python train.py --dataset="microscope photos of single blood and bone marrow cells" --encoder_norm_position="pre" --encoder_activation="geglu" --encoder_inner_norm=false --encoder_layers=8 --decoder_norm="groupnorm" --decoder_attention=false --codebook_size=256 --optimizer="adamw" --steps=26200 --batch_size=128 --lr_schedule="cosine" --weight_decay=0.05
Rows from block 5 of the encoder of a small image VQ-VAE, named by matrix and row number. Rows with one number belong to one neuron. Each number is 500 + 50 x the weight over its row's rms, rounded and kept within 0 to 999. All counts start at 0. Numbers have three digits each.
After each neuron's rows are labels from the 100 images, of 14976, where the neuron reaches its largest size: "strongest on" is what is common among them; "place" is the part of the image that holds the peak. Only what is clearly more common there than usual is listed. The data: microscope photos of single blood and bone marrow cells. In brackets: how many of the 100, against the usual share in percent.
# gate: MLP gate (encoder.blocks.5.mlp.gate.weight, 320x160), inputs 0-79
# fc1: MLP up (encoder.blocks.5.mlp.fc1.weight, 320x160), inputs 0-79
# fc2: MLP down (encoder.blocks.5.mlp.fc2.weight, 160x320, transposed), outputs 0-79

gate.147:494535538587478465473547513551476459519517526378430466432556475477456511494457494532517578563517552490520469422447459484471551550485569571629449506551526491504491484377610554464460453554541514399525534445563445526511432561454505586441514529
fc1.147:569499533454555480399428439486453499513414465580530496512502475524506448471460556475492552445488504491484529422484477596521542460551429368397592619533524511592496425534498470477497547533552460649409515450495529495474537522476535522527521508
fc2.147:407465473593574500517507545542553524390516449482434453512529482532404572488473521609519479607507560437524485567514523492403505532495538463595490518375489527567391457507591453427485401550422439439551455548483552581574490503488475489457483437
strongest on: cell type: erythroblast (35 vs 14.3)
place: centre (49 vs 6.2)

gate.170:476428483499580570514525441476420535494485531487588396527363487591512490430412481600427501504507432501483514572496514396463466427521551462522457522533417523473467461470482547495496564511556494492543564474558455503458518605468500560479529451
fc1.170:582508540372514531481453485383603447482549513421491486484529464485478496493511503439518420433438461507487454587432455466545458592466482498524500478558498487461503485459495526539533488648530596489551589500483505466564469545511528540584530415
fc2.170:513554499415557480507444496547543488467504494515542494525577513441496550508496468486497476563506617477417466531473489532466500489490497563416528476561509499420439622607411391523457517544457509495404499525455585509480427489507537593558502472
strongest on: cell type: segmented neutrophil (64 vs 20)
place: centre (32 vs 6.2)

gate.220:575505467564504461613502565528486539512491468513529532460562511486532466503507450504429556544542441517477473451430582517402583507529485410519588478481479574473564505404493469427490573510492473523466521423509506487479442422439586530437499561
fc1.220:606608444441518476528564619469531425442510455454552557488457518432577590414483465483464469405499450462418632547485506482481429443512475502437514512497495417532607530552530508588572545560470568484500567441453590491538483483542528507512488520
fc2.220:441395495484420474531605425433510477526454550496476474455535546443434609491506481548521536430519472554570472444583515454478498556478593462583534515486516533443511481420607569473638557449392553431544488439568510446419486456517523475491445548
strongest on: cell type: segmented neutrophil (48 vs 20)
place: centre (26 vs 6.2)

gate.234:357523479490400584618519573416533484516488539392500509521467479545476468559508545571388443472457436408496511501435467526469455516467596525500458467490453471469498495435577476505510546521559532428517510501455468408522476582534532568423445431
fc1.234:484559523515470536471515583522497489506527476565615506458515420552490564512523548568537500494441533478502473521487525488360519478499441502393532509516450497501466583508603507519555486488437421546471516521472518540490455466516512514479515436
fc2.234:412508495474538496508495436501501515479449478456418493518507514481531626555494468462476431500499556466490572570544444421570452528510513470542431501464410481424383521496586491411482474583596565456539482527509549475439450577522489554492402468
strongest on: smear: peripheral blood (91 vs 16.2)
place: top right (51 vs 14.1)

gate.269:503616520328574557572474583525477584564475465340543448529507468456564469546514489474565528585536516521415506389472478542456544556558462468520519506491416480501473514493415497535530568550384584453451510505556451480456536471458520432533507438
fc1.269:507536462570502581438463537502511471576579444461485521529561507440613535463509454469524563523563559554492423457490557476488423522472409488551459497556512517478538470487430418553418502394462555416450555538542510522421567539528498428442469408
fc2.269:521509501466491480430425423475483547464509350508446473603581453504568498469495525574509508475459512504543530561450558509536498567469457495522483539497600467532541630492530482498445517460584502524390541478440567576474491557510549519520434603
strongest on: smear: peripheral blood (87 vs 16.2)
place: bottom right (37 vs 14.1); bottom left (32 vs 14.1)

gate.192:589511469468542481537548535524484468547492551340483490507413491474542489469496455527474452520519593470459547600477527414485523500509551470555535498558491440516587480511513542427549594581422498477561506457550581517549477390493509503468468466
fc1.192:566346486398565452545588506446527534460563484451511537505504536447540542497476460551569473513542472582549520494554499447482458509539527455517476471556425485463529499447473574412482530461529572470528456566529517544470518482499509509433427589
fc2.192:433499510587448502527478431571539489500514515536489529571391523457493534525464528403390517578536519498619441539420491614474446552462432501521448490463484553535407406447419598539506453475518577552526524524523429463525467488468454556480515501
strongest on: cell type: lymphocyte (34 vs 15.3)
place: middle left (35 vs 9.4)

gate.89:511607493437526519514500522527499547580555436359430471618584517556534437393503468583543464512460437457544492546470536442498494562442481490545549465547519506529556547407534531529441477531513580447559524474511480490490520542540581499518557467
fc1.89:476434481569475504486545476490548525529404449570556448500420521523479541593448497566488405503439455556476500469540463568555372459430439471512466528474536474509540441494612644556475433489522440565566369538489377496472443508524523503467456604
fc2.89:472531495516470483538486551419542456493501474497539484427473526467458534514505488493506515494476518464544513516489504436441523492498531502421545495442418478488471568488388534499550581544465568531465535545457537479511488562500465485434646472
strongest on: smear: peripheral blood (71 vs 16.2)
place: bottom left (35 vs 14.1)

gate.140:480480489461485528502456551562448543497422490522478584485538459451457488502475521540579451469496456490395584359585519461484490495475574467549576466566453533532533535470500546497439606525556494468472457470460424529514495439482523379425484528
fc1.140:559483479411498473483495449455411437446560551572513539492572543559545567538529438443414533495478469534423593516483558546520446515489365524445551428601532454462449433510541559489471531543563507545413478550437424468448451454468532474427469462
fc2.140:447552505515527511587502577479532522457486480455544551544634504545533473483502491480561552468522479497457564517496542499470613530498502423461458419542567517509376483563457485543571487450457506536473559571519512535473486470514477459502640436
strongest on: smear: peripheral blood (49 vs 16.2)
place: top right (35 vs 14.1)

gate.107:483587504601398484476455590466437499554557456462505562506501545462434452561507491446564565501500499478472464432438503601556519463508455537520567455487465553539579527476440500438442532534497489597535550423523459527437506551512477493528500492
fc1.107:415460510410422517536585525430476454520357476510466438369523445563518448502521517524503484463523436363466461514443505572535466459457533468503537530578554528423455457482493417547580477597467505490545445558573518429533543495511541502427512437
fc2.107:497592482437541543418560438596451490476558481574572591556477508449516521486504501493587507475509487542541595465456522507474511517499488472425524478543484491497589541471427559456483572444468454574489596540525442549501478477519498544505439556
strongest on: cell type: erythroblast (39 vs 14.3)
place: centre (35 vs 6.2)

gate.239:455544488518537459493489474583459453552407493459394562454444496484444508532425553519501546520549502458513572550478460537412460478596486512499546452416499550585507415435427458538389535503442543416457451491473493484477546446529573495492510471
fc1.239:466390501573455490491554414449497484491575557430430551488491506624534405536546483544502447477476548498594528480457563445580537561449551480554567430488532427507517508471520474508421511594479490509534552402519512444519460545498474460522424488
fc2.239:552549509529468481531434474521503463436506501472478491524503510360500598508483467432476406495498558517451513545577512491524521429538500586486555531587496490531465446398523423490469667549468441515540501461452496582513442497472538622649513526
strongest on: smear: peripheral blood (82 vs 16.2)
place: bottom left (37 vs 14.1)

gate.218:462494467505512624423427557481520517561529567492488529514489452601559566455493496460466618494504470640521481546501510505522501549488522391602510454556456480518525540418579520503440474474534460424539550432497570534519515512529519486493384495
fc1.218:521519465616572508469510562418577472527498510509602624481552483425494528524523463471415468570485462552526518559436505611517535456470478493511472460578523490442541524482525472551442454497539497573546473416501517458496465495501557463508417542
fc2.218:478422476506457478509475582498505482446528533497490445465497506524525480489472525471531505479509556410404527417523494543414464428502533478457523562495476491423420487482453413504507494541463403469456481529429521545510497541528519491419579458
strongest on: smear: peripheral blood (52 vs 16.2)
place: bottom centre (59 vs 9.4)

gate.314:512422484472534511636550540459498469492535555444549464506475571461481532526444486576463460501585509412478462535558480395497539495525548488508414575430468529413467445465555481450444526551523502453576485549456568494498513503423524577565465448
fc1.314:501556497474512411504549556457469486526539522389424449476503437460469566521441476557512559534574521564609534507450427417548532570545573492652440491453494413516475452427470526422517450552425536395506497449581473500467530457438466594558443478
fc2.314:522582492592492502502477538445489542576498471559522515485514551540540395466512523486544575510484522503515489562488496522555521448502421532407497475520479496567494487586533435499432369446515570616453479498490432537541496485497494414515509533
strongest on: cell type: segmented neutrophil (53 vs 20)
place: centre (27 vs 6.2)

gate.20:453479520445535428558472422507485575467460502540412498445442487566511377500469532536518547469571504545449564426442530478475503451529565518478528555516470556460554481359407507458490626607518496456500594512555432437534538472359557442550485483
fc1.20:559484498411557579516533519565502501523473469488516454599554490481418451477471540495501447598508396485485495511463485472542539564477467546551555457399469535471459463556602494481572449485540546507555475458476440560369553414519449550457445385
fc2.20:451425464508551523537625457562489435518485506500450515566569592483448520421481464578492469538529430571482400464403531523452505528507509456482478588558510487471543393423521475487575516525480524481574476506519444440430465457520508512557472531
strongest on: cell type: erythroblast (32 vs 14.3)
place: top left (34 vs 14.1)

gate.251:490433532522520502469613490480459496456547447440474443500546494424543576545570469523510480521542482444498553591469573488525442474501415429478520550611576470348434500403413502521439480538406555465469509545480427458496515562523505501555511559
fc1.251:432460488516523505444596467423528500489478553500487536476525507568584462430506438489426443529442487562532573519549555552566481478496514359533502434420515453463478487472586409494547418555508466468471409482479528554567470501475452576393436478
fc2.251:601501499513505472510477486583511470524509483482438484597553541421489398494518520478551580510512434583516455429406526526375513543506509557433516581555612524416617499491497498522528531510423459598550544499530466531441482456506558455599577536
strongest on: smear: peripheral blood (48 vs 16.2)
place: middle right (35 vs 9.4)

gate.22:490494520456470477503419533549467522474436604429467452495475493550425514544482586457455424348426533394508460545504550496512462542500594550500549474558539487523526480465482547495501536396446527497464491496573490538467531533504514555441504502
fc1.22:504498546517507528476473534406550527527501508551516554443448468464424443464562491528565427505484485474473513496462507559589548536509518505470482529501503548500584488525550482484487450568341399549540485482551382519569535584491478411490497552
fc2.22:493436504419561488510551446648509498537535476480457495541542503490549364494439546571470532482494488616556536426399511456477581538492499514535575517559537526425437436459518464537554440431504574495524499582495445524437481406500495492544537522
strongest on: smear: peripheral blood (55 vs 16.2)
place: middle left (26 vs 9.4)