From a checkpoint of a small image VQ-VAE: encoder patch size [8, 8], decoder norm groupnorm.
Rows from block 5 of the encoder of a small image VQ-VAE, named by matrix and row number. Rows with one number belong to one neuron. Each number is 500 + 40 x the weight over its row's rms, rounded and kept within 0 to 999. All counts start at 0. Numbers have three digits each. After the name is the row's rms in percent of the matrix's.
After each neuron's rows are labels from the 100 images, of 14976, where the neuron reaches its largest size: "top examples" is what is common among them. Only what is clearly more common there than usual is listed. The data: microscope photos of single blood and bone marrow cells.
# gate: MLP gate (encoder.blocks.5.mlp.gate.weight, 320x160), inputs 0-79
# fc1: MLP up (encoder.blocks.5.mlp.fc1.weight, 320x160), inputs 0-79
# fc2: MLP down (encoder.blocks.5.mlp.fc2.weight, 160x320, transposed), outputs 0-79

gate.161 102:457511537528586497527450504531522482443486522464540502602496561505489430526475486474502556497492456533553497458553453460491559489484573480514483493488453556488481499452516525454542551538519526511510529531458459513526479502470564482420509559
fc1.161 112:504494417522524515506506528499534463481460441548466500460498621511465522481498391568526496517518520435515549493505495499468479446473509515461503511479495505525515513541507451436454428543521514499528448526524525434515475555593462494552461467
fc2.161 134:595498498485394496503548501459526506619524570467492488624482528504549553521544484445483482438476496577507502459477458540542478536511430566504494455493459515461488554498489497530505518476510442461464518420505509546483485470499510501518463553
top examples: cell type: segmented neutrophil

gate.166 098:537518488471513513447505530549509482526558522528447526477526486559488581480445492419512477501479502538504466424456515523516481507496496482538498511507509487499591422497578576501512487410488508442555564421549538494472498473506478547566429490
fc1.166 085:476545484548568533500540567525547439555443451468544483519486515413550480529503503550575460444474547523526414553515533550443522470510500441425486504547558501507490483509478437495499507513489472538445561413465499544519432500489479495483570518
fc2.166 091:442490532438437501496486457463467503521481591504541502492456511561556487463503503460485449495520501448447505458441520475528464524507481556543534498509416490465575547510593608474509404472602509503544475509531449481520514556491483482488506445
top examples: smear: peripheral blood

gate.77 105:466519537520529528493499512593526530530491481453587525582442446557465480490462492475529517500499557512520505465457467481552569553493508520534566452576481532468542496500517544446554498502499527457538550445480525553546490479472537554488499468
fc1.77 099:578472459509492469514501457469466433525504550538516551415510553450527564462460378485501512534506551497507495565537493509381441464422501529474510494477501477497446489524463519563483474509498553524534512545459560495546448496541494439496520461
fc2.77 104:452536508508434505489491505457486489529495515450473508525508493486536506488492513445437542524497478497473520559437505514516515552508460491471501483577457516476477544516560561533579539537523508430551502488509503517501508540500524491526461458
top examples: cell type: segmented neutrophil

gate.17 119:554465513537445462496536528515484498507508523492563521519487500465468478500447519523505550474540439453448516461409522549481532429560444483457490545482502546489567417508512536509540539520472496459539522534467439469503476465429517589449554443
fc1.17 102:492498447526516497494462514537477481501414496495493485454509560426526443447500458507534482455469555547494523609503500553471529485477524421521510538575462515482469378453486514565536526550555498535456560510506502530498456516506548549582555516
fc2.17 116:523550510520481522491419464502521539493502516535487518512479513539549545520498518412512518528519493514488534498457469506559485530533496551523517467457463502531431492567477491443482410469468528456539476458484549480518488537465535555498360523
top examples: smear: peripheral blood

gate.150 112:431492459496433522494459460583466539515493558503406450526547496585415430494432470492512455505471446479524519445465466418510440487525558495581481482520465490455501456463568542452521484477420520443518533506559512480457545508490475529480433473
fc1.150 115:490478476506510502524582512521478571461510422519494481517518521499413401501438498552467530526573386521483524438483509460526465489553529497553536496515485531426503483481552430448624497504483531487516524487459458497438503462489502496533467587
fc2.150 144:481463496520473515522438476482514510501529633458524533483502508500541513481478492410522467535508556490443555506492484511544488516511531565445511510478482490532486572489419542519471523492501479502474509507518494477556503477494483448410590452
top examples: cell type: segmented neutrophil

gate.284 119:564553489483492434432516492511403504535517588508498509477484493510470481456445455555502544527475502519522531475401558457553504437565501560502602494572469466511475488499549512457478541547501485491462564483474525505483448441383559547526474579
fc1.284 122:538530510493514461501465497467435553517561553441522528490532480511493445477521495510523549525502513592513485526461578472522502464569524462459580476565479520456474537493447473500481510563592528529492579532523479522476421451400553499528484501
fc2.284 126:527434503489456521511513512519495505583521443550467531553486481460515476525493490478445464496495473512554484533571499537556511570466468520492477469439482511578611414501539467497510492471455484491553470461488481516552499541502496492479500534
top examples: cell type: segmented neutrophil

gate.116 089:512536535470428554474504461461433544486500490503476500496484503519487476525462530427506571478494499491488551530512513548496463491523503622483559502531441484404450492547547555493555523489510513525416541477552457466437542447469461503592561421
fc1.116 096:573468506515531463481557483596516515520533494415540497523507480508578527495480506527585442567514468476441560382432510440479492525517483464505529513565549535488514497505514484519527477523422496521510512528523482514443490378473468510559452451
fc2.116 090:459531489477474514533406495523474490430517525563500552425388498490510550476506508477498542486494512471481454533538492512486498497480511537493543487510531478446424501515418463482505491523535557520520521489491517514607467488506514505453478524
top examples: smear: peripheral blood

gate.86 096:521431511454545465456541508597449509518511458475460485523467518530465533444425503526462514570534527477470476481505564553467528450543521538522504545539514485538512451535506517471498492496457549475588490498537414466493507430503474520490476447
fc1.86 100:474409513559476574482480456573437499518487482473511465450508478495491486512472481501403499561445525502571519461454520473574483545502596534465555479490429489500531593495522536495447497579485482559449477476545476477495549535501511523490563557
fc2.86 094:482524511448474512480574545536480477578505516529447480511511493553516514522501513469548509384519413548560420451499510523451539500493481459621486524469539508486559442428474528486528595486471516576525549488489504473492471538505478499449503536
top examples: cell type: segmented neutrophil

gate.46 088:525416521465513560527546517481457524460570474526464489495410520528465516530456537449459484562550437405439486516478500502490492522591440541475478528466515576488484484516576488468524490567534544447537499473484479518445585547416496530489493450
fc1.46 090:476605482524526485485428515454568490512499503545571521482497546501371559481472483531502436469542452529460433507447540490426469496454504489497481565516455502504529506453492487502417477406490549479588550516500503569527481528500506475427539513
fc2.46 092:507534477465518481546497447535478488499496513503518485530551495505522478525469494575530518519485486436485530445463512412433574468470503492526477477560538496401539499529453588524492535562477467489556499557544463466538526486504487544490665432
top examples: cell type: segmented neutrophil; smear: peripheral blood

gate.57 101:575560518496445481451544587551428538516488444465522557444499470431490499518505521537490471538497388543508485486443476482437484545484489557509594469496484513477485468498429503478507546537511516522490565451503438497506479412515533561524512535
fc1.57 090:534490522476510489510524512472532493459514488460486535480454483510470568526526555423520410478554483477528458535518445506561449535470390496476495523476442487555484484481479464537521517544557514500583444581497531512505518535503533525465502463
fc2.57 090:423431514533480555453551446512484494537505537436520498431439472556517515521520523486554440435468520395558500533515502460527495483524409441530493513482479480572531506507500526511490440455584522567393544528533582511448515482506471467495434477
top examples: smear: peripheral blood

gate.55 103:480481455573477512528548529513486470572499531456495499493495533508440466509460455508465489478541485432466440479506453516438531486472585535596416519501454485456462394494609530597531531473472566498541450500443558521489489510514524580454448476
fc1.55 112:525542434488481509514558576448517433444501538525447471534466551532468446464465477448465528484518476505435505543539451503536522475495512518628439434476428507487386465466554506543529499536478530461483452455464527500492486459558521537474525443
fc2.55 121:452468500427510514533500521555491512452491431521507430565551485495571539506490508457516536501502539470538549444511517505541499499534411468429498504518489513529444558546402525477452465457508529502467498559490536462516492484474462466546553490
top examples: smear: peripheral blood

gate.27 078:487453550499428571510409515501490484500591494539437519524537544564387404476528504457439476548459430499445445542474478520578496510494518515523533489532431513475472523476496494535585481519443530520465566526507500472523515470492453506491495506
fc1.27 085:509433492473480550496484485472506523463441482530552505445453463547538522532472500506512500446479465489500530413458499495544502474534546535577522543485442521406591481491499468464467493501467514563551471487520473555538569587488498469482492494
fc2.27 075:440457498502467538471514560511453524479526494514453479493596482538438575505460495543533483583522401539457501525455500455481492539539495472478501477535508546470500444473526503440475455472549542505476533569548448564454572504481474496526498478
top examples: smear: peripheral blood; cell type: platelet

gate.202 101:605524518483535519550490552426440485468497549485542554409472454499536529532486519499496477496474454467517525534395475467436555507496510497472483470512532471470545498431454473475466567549502457515452535433536597500525460477491545493479552491
fc1.202 106:550449490560507494535435523416437510481510566537495504431438502426528495538557457529532525486471500521560492541504479497486456462474487494517511554511510483471444523481481476530511511609442478522451525498568491497490473402440496486535476555
fc2.202 097:520452529451524511461568460514524496526497517486497480432458491472490609488473456602492490498503547461522468487586513506535429489506515462524529515525488489524457521575520461508590415459539552520465490508494442486484495477492543473469474480
top examples: cell type: segmented neutrophil

gate.120 095:574443552496580557469559504518490529477450562448544552492441467526454513607502544537540509496496567548516527432528477464545514459511517453555492480491445480521511462480588435508539511514449496436514453464540475475429519503524488480586457466
fc1.120 104:495481547413410471494504511459494455437483584517512555495551497529510443493559509522413588545478482494466547479468512497540504431447451521515515410516536498457571519511530520489457577537526479463499429496457507402531433559513533523523545462
fc2.120 109:503458519480501522496536455435469503569487482507471518521447525564504536501501491506573526545511552551586492472491505466519562541505542387534510513497440504479549473505619523476491401504465455466554436417537475537438528539513456504494453527
top examples: smear: peripheral blood; cell type: segmented neutrophil

gate.79 088:485506444507511488534526574496520501494562469498516498528473520487471456500447464578497548511561535489508496415513514481447478515458561473515466500467480540500450489410467463424488484513477540448528447573500512524565459435538518512428479493
fc1.79 076:454540497479461530490480531501493511499507566480503467476513482468533443493531472505522544494499479513598524500491560492487467465447543493467445479431503318497475553539457497449483513527560537473536534473468595522509432450564545484451530448
fc2.79 077:475461462536507507474455591487484505491535493516526463526559519479473490501496498509500547462536467528507489548522496502487519542524464449433476556436505564556472478476530449504500468530519454504494532549468493559479463508446470477468545502
top examples: cell type: segmented neutrophil

gate.137 090:572440498514498565531558496556531451548520535437524530505504522556562563538518525532523435510444500462441478507583466528515534525504482526478526481530456523476484454500467492437470511514452465413543555518494531463442541518507556531404478430
fc1.137 088:471430488503540514517494455579526443526491486442532491486427501572531495498516505500453499556543572448479472493482481489534495441495477480486545575490563520585484527453514506481580485527519512524515548506466589468484484435512543507527474477
fc2.137 085:466537487489443486491510521377530494492499540515434499467458509479537467495516458524568425452496553487501506455538468556470441469458509493546482540492430491538409519541554495535411411496519519437517461502504575498537521552555430494421418483
top examples: smear: peripheral blood

gate.197 084:508463495552480492529569536422519523432434479450491556484468488528549485500515472468511498555475528497511525501529491462591394504501540486493476481522470513478495552513522486481527529493466535526510525515528507500532516529489512460570560532
fc1.197 084:483524499562444485509438485522490487539441469549416496484497477552543515541456537492419459497466500467611487552427545482414475495472484470573515416489495506579436515425501499499477500533510422496540489492519421540509515476498503483501491517
fc2.197 073:510488506511482510483485463564517504532502521547597600518484494485514487528467545469482550491487524497476532526559480513512500495508543517492474453598529514456502482592407471518441523437459538516451496507465469474409547537527487512501523496
top examples: cell type: segmented neutrophil

gate.253 110:559572543452511504465546516468466537490564488544482464535496515528486477542447495435459489498563450530483510511443500522495511443542509456548485561528474526508518466483470499502569568587493477457543530514519456526420580441461514567493535373
fc1.253 124:530469470571452595474489457504418493512534509477489501491438540477484473432487457447523497490518469522483554635555577471557467575482531414502510471580501488459469470486523510581535490470487532514474475520484505531519491516469529557418424531
fc2.253 096:524490429555492514497535496550488438521467554514478511537532514452400477448490411502427566498526474492450486494503497473454513509481538539529468521478493484549544498545524515543529539556516497479617535460516449436485474480551510542548497472
top examples: smear: peripheral blood

gate.64 073:453536403514469486468501550525611515482459595441487584551495468504506512505508428549500454561498528521547499527491493485425445567500627477547518472486530464449549500516472443449453491509485487507482568488547525523450453410549531520558532474
fc1.64 071:477512503511458548446510498560493470532500496479567533579505487548465498529475572589489421550455519441477509527447479556476506471532540470426541552575499514474507480518519454475513482475481466497503478448451504449485499530501495576528515521
fc2.64 061:496373539453488567426466490466507509509522543518517519496513436525611479481487491451471479515419477463443470425575509481502473457500512569551453490448494418529496537593528531485459503534540495496533453470523505497503534508510513486514441545
top examples: smear: peripheral blood

gate.236 098:486578536523469551502495587478480456529570477473502581542495498436464534517509556503562526450462456473500532503542445543467543520540505568561452469468435496425479452523508518496487493519501527432473488472536538522478495491475527527490451443
fc1.236 101:496494481493521491539487558511542526559482467479440419567533482527532434524518533546429444521534543492511528499529510508533496428504514523494537353466525578589534483489427408481445523655505544477555463515523465493493492522488502471514513457
fc2.236 105:560567478482422488477498447489468500543516507603411538503498516502480430519504479509556481536493462503483516445444505570462505498488413547417539516532546492494570523518581507516543458458416506511534511476491490417502464448493512476497525536
top examples: smear: peripheral blood

gate.2 104:537507484475538568536458586445533525496541532435461489477488528494561460522514534513521468500515452430499536504522444469486535429530520536589472521424485581470516441479541498458463488503498539457571452526503534505512575483545482573561451412
fc1.2 090:415440529517462505507459440463472513532494536427508473531457513530536468519469538527476499492497543474470433514460471495547496602553520451494477504528448492545482561486416500549472515563514438477542483525548452506520518492449523599446480561
fc2.2 079:568627505555567476438475447548492522486501489503577534491482478543492487493477553451553511480475500527507503546523534532547485458558467547483521504520461510457509514488498491480545638508557505580513546449518505407429487535467507420517536478
top examples: cell type: segmented neutrophil

gate.244 095:443542520560488536516472475443478495544551509427534531506478520517470561514396476452482520511519476559490435531520458436524521558491568447558453476533418468448460453473519486520537556531490576478509502477509486528479516500500552564436489527
fc1.244 078:543503510485461500538410522466517472457545483500435578448534534556527427469502491466497432443529487497487493558479504470596519447499546557472511541565518553495594507439531462513532557547577478482506525466519522491479500441525494475488529528
fc2.244 069:489472487562541434510489497431536515550515529522526510416478513455511581461434486508576531465486538499445512422450554497496494457543464582437555494492499515526547526464464518476532522523506485575522545538531484449510465445483510463537521545
top examples: cell type: segmented neutrophil; smear: peripheral blood

gate.317 092:490511485489474435526566531534480456512532488503508499464571484470558566498459440542506428456484421490481510532558504508462553518489532414479545556499477523481627473484530558482471561456552540502578573515459494557486440473497552481456510538
fc1.317 089:461511527536578462472588512562547462495564517459496505441487565537461534518513519501439504505528544514504474490485471534523487509469503437457495487520523495476505472476442505461453512518482506519517561500459496472441480434476543507411582454
fc2.317 080:587523527465534486516486463390457500504480414516466554483439490488541544510503480504512546462493478492494493577511511444569516478545512518490519515502502473544541519598518583429450527505594551479447527462530523556510487497513511460613520471
top examples: smear: peripheral blood

gate.10 097:654499466492513454544545516491495494503457519518501494474564463464524515474507439488513552519556531570446576482358514483555497451488495407481554540507489493519578514462524513474477548479523478516619521554457479485490479486521558487555542515
fc1.10 096:510568470543471468427478463478520576464491467475436507476507528529525416474463479502498467458492479470526455405473507480519461533528556542468544480529605466509583532515526493437495512494470542591517533501475563498464519449470543536444510549
fc2.10 094:399522495430480518501523513440527517484535551458538477510505510503478516488487511520531442468501507449519433568594481493516513497511493507554511513430402482480475506501534485544513409557552464505442507537514513470509515528498480462493475457
top examples: smear: peripheral blood; cell type: segmented neutrophil

gate.180 104:478553503430509510560504515517484489515538546400460472530515494493408556481467492481503539482472520508529539547502499495496515423498477434508488471557409532482460504511473509462465509567446456456528478546514453467543458549505605438462426418
fc1.180 105:543397522554520491503371445590435486529545479491447450491498499523557445505462521483506522421518484475565488536615502531481496470503545549518515488458492483520507475515520532541496506496462609513458467488570550502473557460501463551422543502
fc2.180 107:575517498450514523480555463554474503533508439531468527432492502492561497476497474572520524563503518572406544433413554545514471500507472465441563508555516513502523528542525446463487519453463464579506579440501525435479521431469466465521503535
top examples: smear: peripheral blood

gate.259 097:554501508507471526478506520558458525426461533433450506534468495448512555488464480487470516532482555547507534433512497435478527556530481519573500505466403487447451498462530485419445504513454568555533469501446512471472492503514510523484493512
fc1.259 105:538435525444546531548545504481502483498520553491526451458526512453463517455506533543496613543530481557557477404486524458499488543511504373497424474517492524425486508501526506490568564456568472486501428573509472475529493406516487495403586461
fc2.259 108:525515496524522537514509499511536496514548484505488515528456501518484396490455521478586464505531441517517496466490473489472498562509568515431503483420560512465565514518523522451583448527476495558457475422497450522550509440516473512398509493
top examples: smear: peripheral blood; cell type: segmented neutrophil

gate.219 096:458470517450510427514522522492549509464465533528480527504582507583534502518523524510494532496489495411519505521499474484485476490469510492526484480548462555475440437461551462536609583597528461549477508507581515507512493471476500440484559438
fc1.219 100:559525497492561452475523511494518462519381510482510549538469499450551500511521474493513569458476539481487492469565520512562581528457512484488479472560477406493477534530474506507454535470582515499576490432521471497511467556506552547602503549
fc2.219 102:476497485509467487566391537416522511444528537446463512453502488559474462522463502498513448562490439391479523561475503478507521502522516492468522500494504487515449494450545480517418522524520500463471487524505593566607484515505491461435561491
top examples: smear: peripheral blood

gate.206 093:504563504521513472514510586484395487560532465459517546504510499485483495540501455439552504486502496512411534518501481476510564570500532558525479493530454501480496491546428475504491522501479515503462572493612491479539470498487529486472433471
fc1.206 095:526455498508462532424431468475507540476463530479495481454446522515470541486469486464473453515495540461558465502555534534458492427517530573458503571477529547471420508567537546505508495515464568490448527422484525547450576548487465525519464540
fc2.206 092:533455516510424498535547415498512492478478584451497586468530528553549529506504485475462488571526480490534558506486478518474486544492537508465474439519520525476544387446500492495472548484470471442600501549508585526437516444506527476473542495
top examples: smear: peripheral blood

gate.162 092:531462468564583422508530481539466488534479493480537478463579467463559501522512507484434493466559483550447530483383512434534497521498523559428478516557535513544485402479486566473594512481480434514513535414472490442571519500461585510499520486
fc1.162 091:468410466481436425466445513505466497491503517551404528511530513570570415481540489529506545551534491560505494489522501503504485530492570494480451533484572500546516494467495510567494516432470498519447518503522519419478462521491522497545471509
fc2.162 093:494403484595457504505536485489538497498459427510468434569547506556505530513511511528541506502508521504607415519578493525524481503475503513552492460463499492483515451486502501544512447493544529498453491519541472492486552477473489569515484487
top examples: smear: peripheral blood

gate.216 092:519562514468533547539526467520501530498434451561542449454467497522497445492479498533484462501519483491455526487489511436502471470517520511516490530478411570450583501486434575473463476480458460463584477498529423504508532451485481557533515459
fc1.216 095:461504491438503460487539577457525439590544561506508539476492479488549522525567442397511463510514485498517480524528549421515528497470503478497539518477528490528490534496494533542495506563497520455493517468452505400505476477495490406566505440
fc2.216 084:555487506471526489470589438519471486475524492548591478461543502444565453479523473488449497533479532515431544477435536501512510467509463517399497431574587471405484538514458501569424489534488456597487545547403516504482451474486536576533525537
top examples: cell type: segmented neutrophil

gate.238 089:513543471481540561533488523558498496563505497508535586566497479561484476460524521438498495481456486591439520484509562549510527566505500531544571519447450546457544462458455473548474464511552481531544514537538531402508505505487525496543475463
fc1.238 097:588561517432393488538464448490469483420509528511507527512461527449486469537509518498501491446460500557520655476521533534461480454537484516467509477515460497496506481471515505540480541490500457510479454455489455542517461510505534477539463450
fc2.238 078:442461481524452541535555522506553519472470511442455496478466526523525562543494495434457465589476549456457473517545420478520409496500517505568473533486439530519459454503514497472475470564506507430529438524474628509491528487497453463497403456
top examples: smear: peripheral blood

gate.152 101:518483514462507530510535530488522491504464529537478501538593491538472500510486536427424473491481410524551579533441506522506481406509476563545454526482469551458515506480488553534574584498474534512552455491499560453543500579543575519553510490
fc1.152 100:469491495452487518449549574540543449586493522441480527516473461437499526495520472491501482594524556543505463417468489496498527567483524530512435495561470487474585471492441446550432496466558495488583460501536555474488503546533515519593566500
fc2.152 099:519512485444484519561483576426543457462490560528550420417555517473500507478519475544386429419492466446541514543520470529436499471469466478503465563467542506494420475550451510560478557545481557525420496514457533547536452511537529551517501469
top examples: smear: peripheral blood

gate.97 080:478548473553490454573470578492511473522426456460573572477528495475456534533481514545468519536543538474446474469478465496449556513487556413458416554481506507514440459477480483463404531529547485503502479504522523497532403531491556511498447484
fc1.97 088:519491496492570541470535540484469508451536513525535477475503490506473527451510467510436497479489460572440529524489511494526591413523406473539539516533487476469463455469463528517427488465460543511466456587518462500467589491478436484482474516
fc2.97 086:534508477515547469521467544519505460473452421432591550511493479477451580485555482570471508457467528548442540446549510455496527448509492474514493567483490493497586515474438453442389559483540519509556544497491566464475491510485506462596417517
top examples: smear: peripheral blood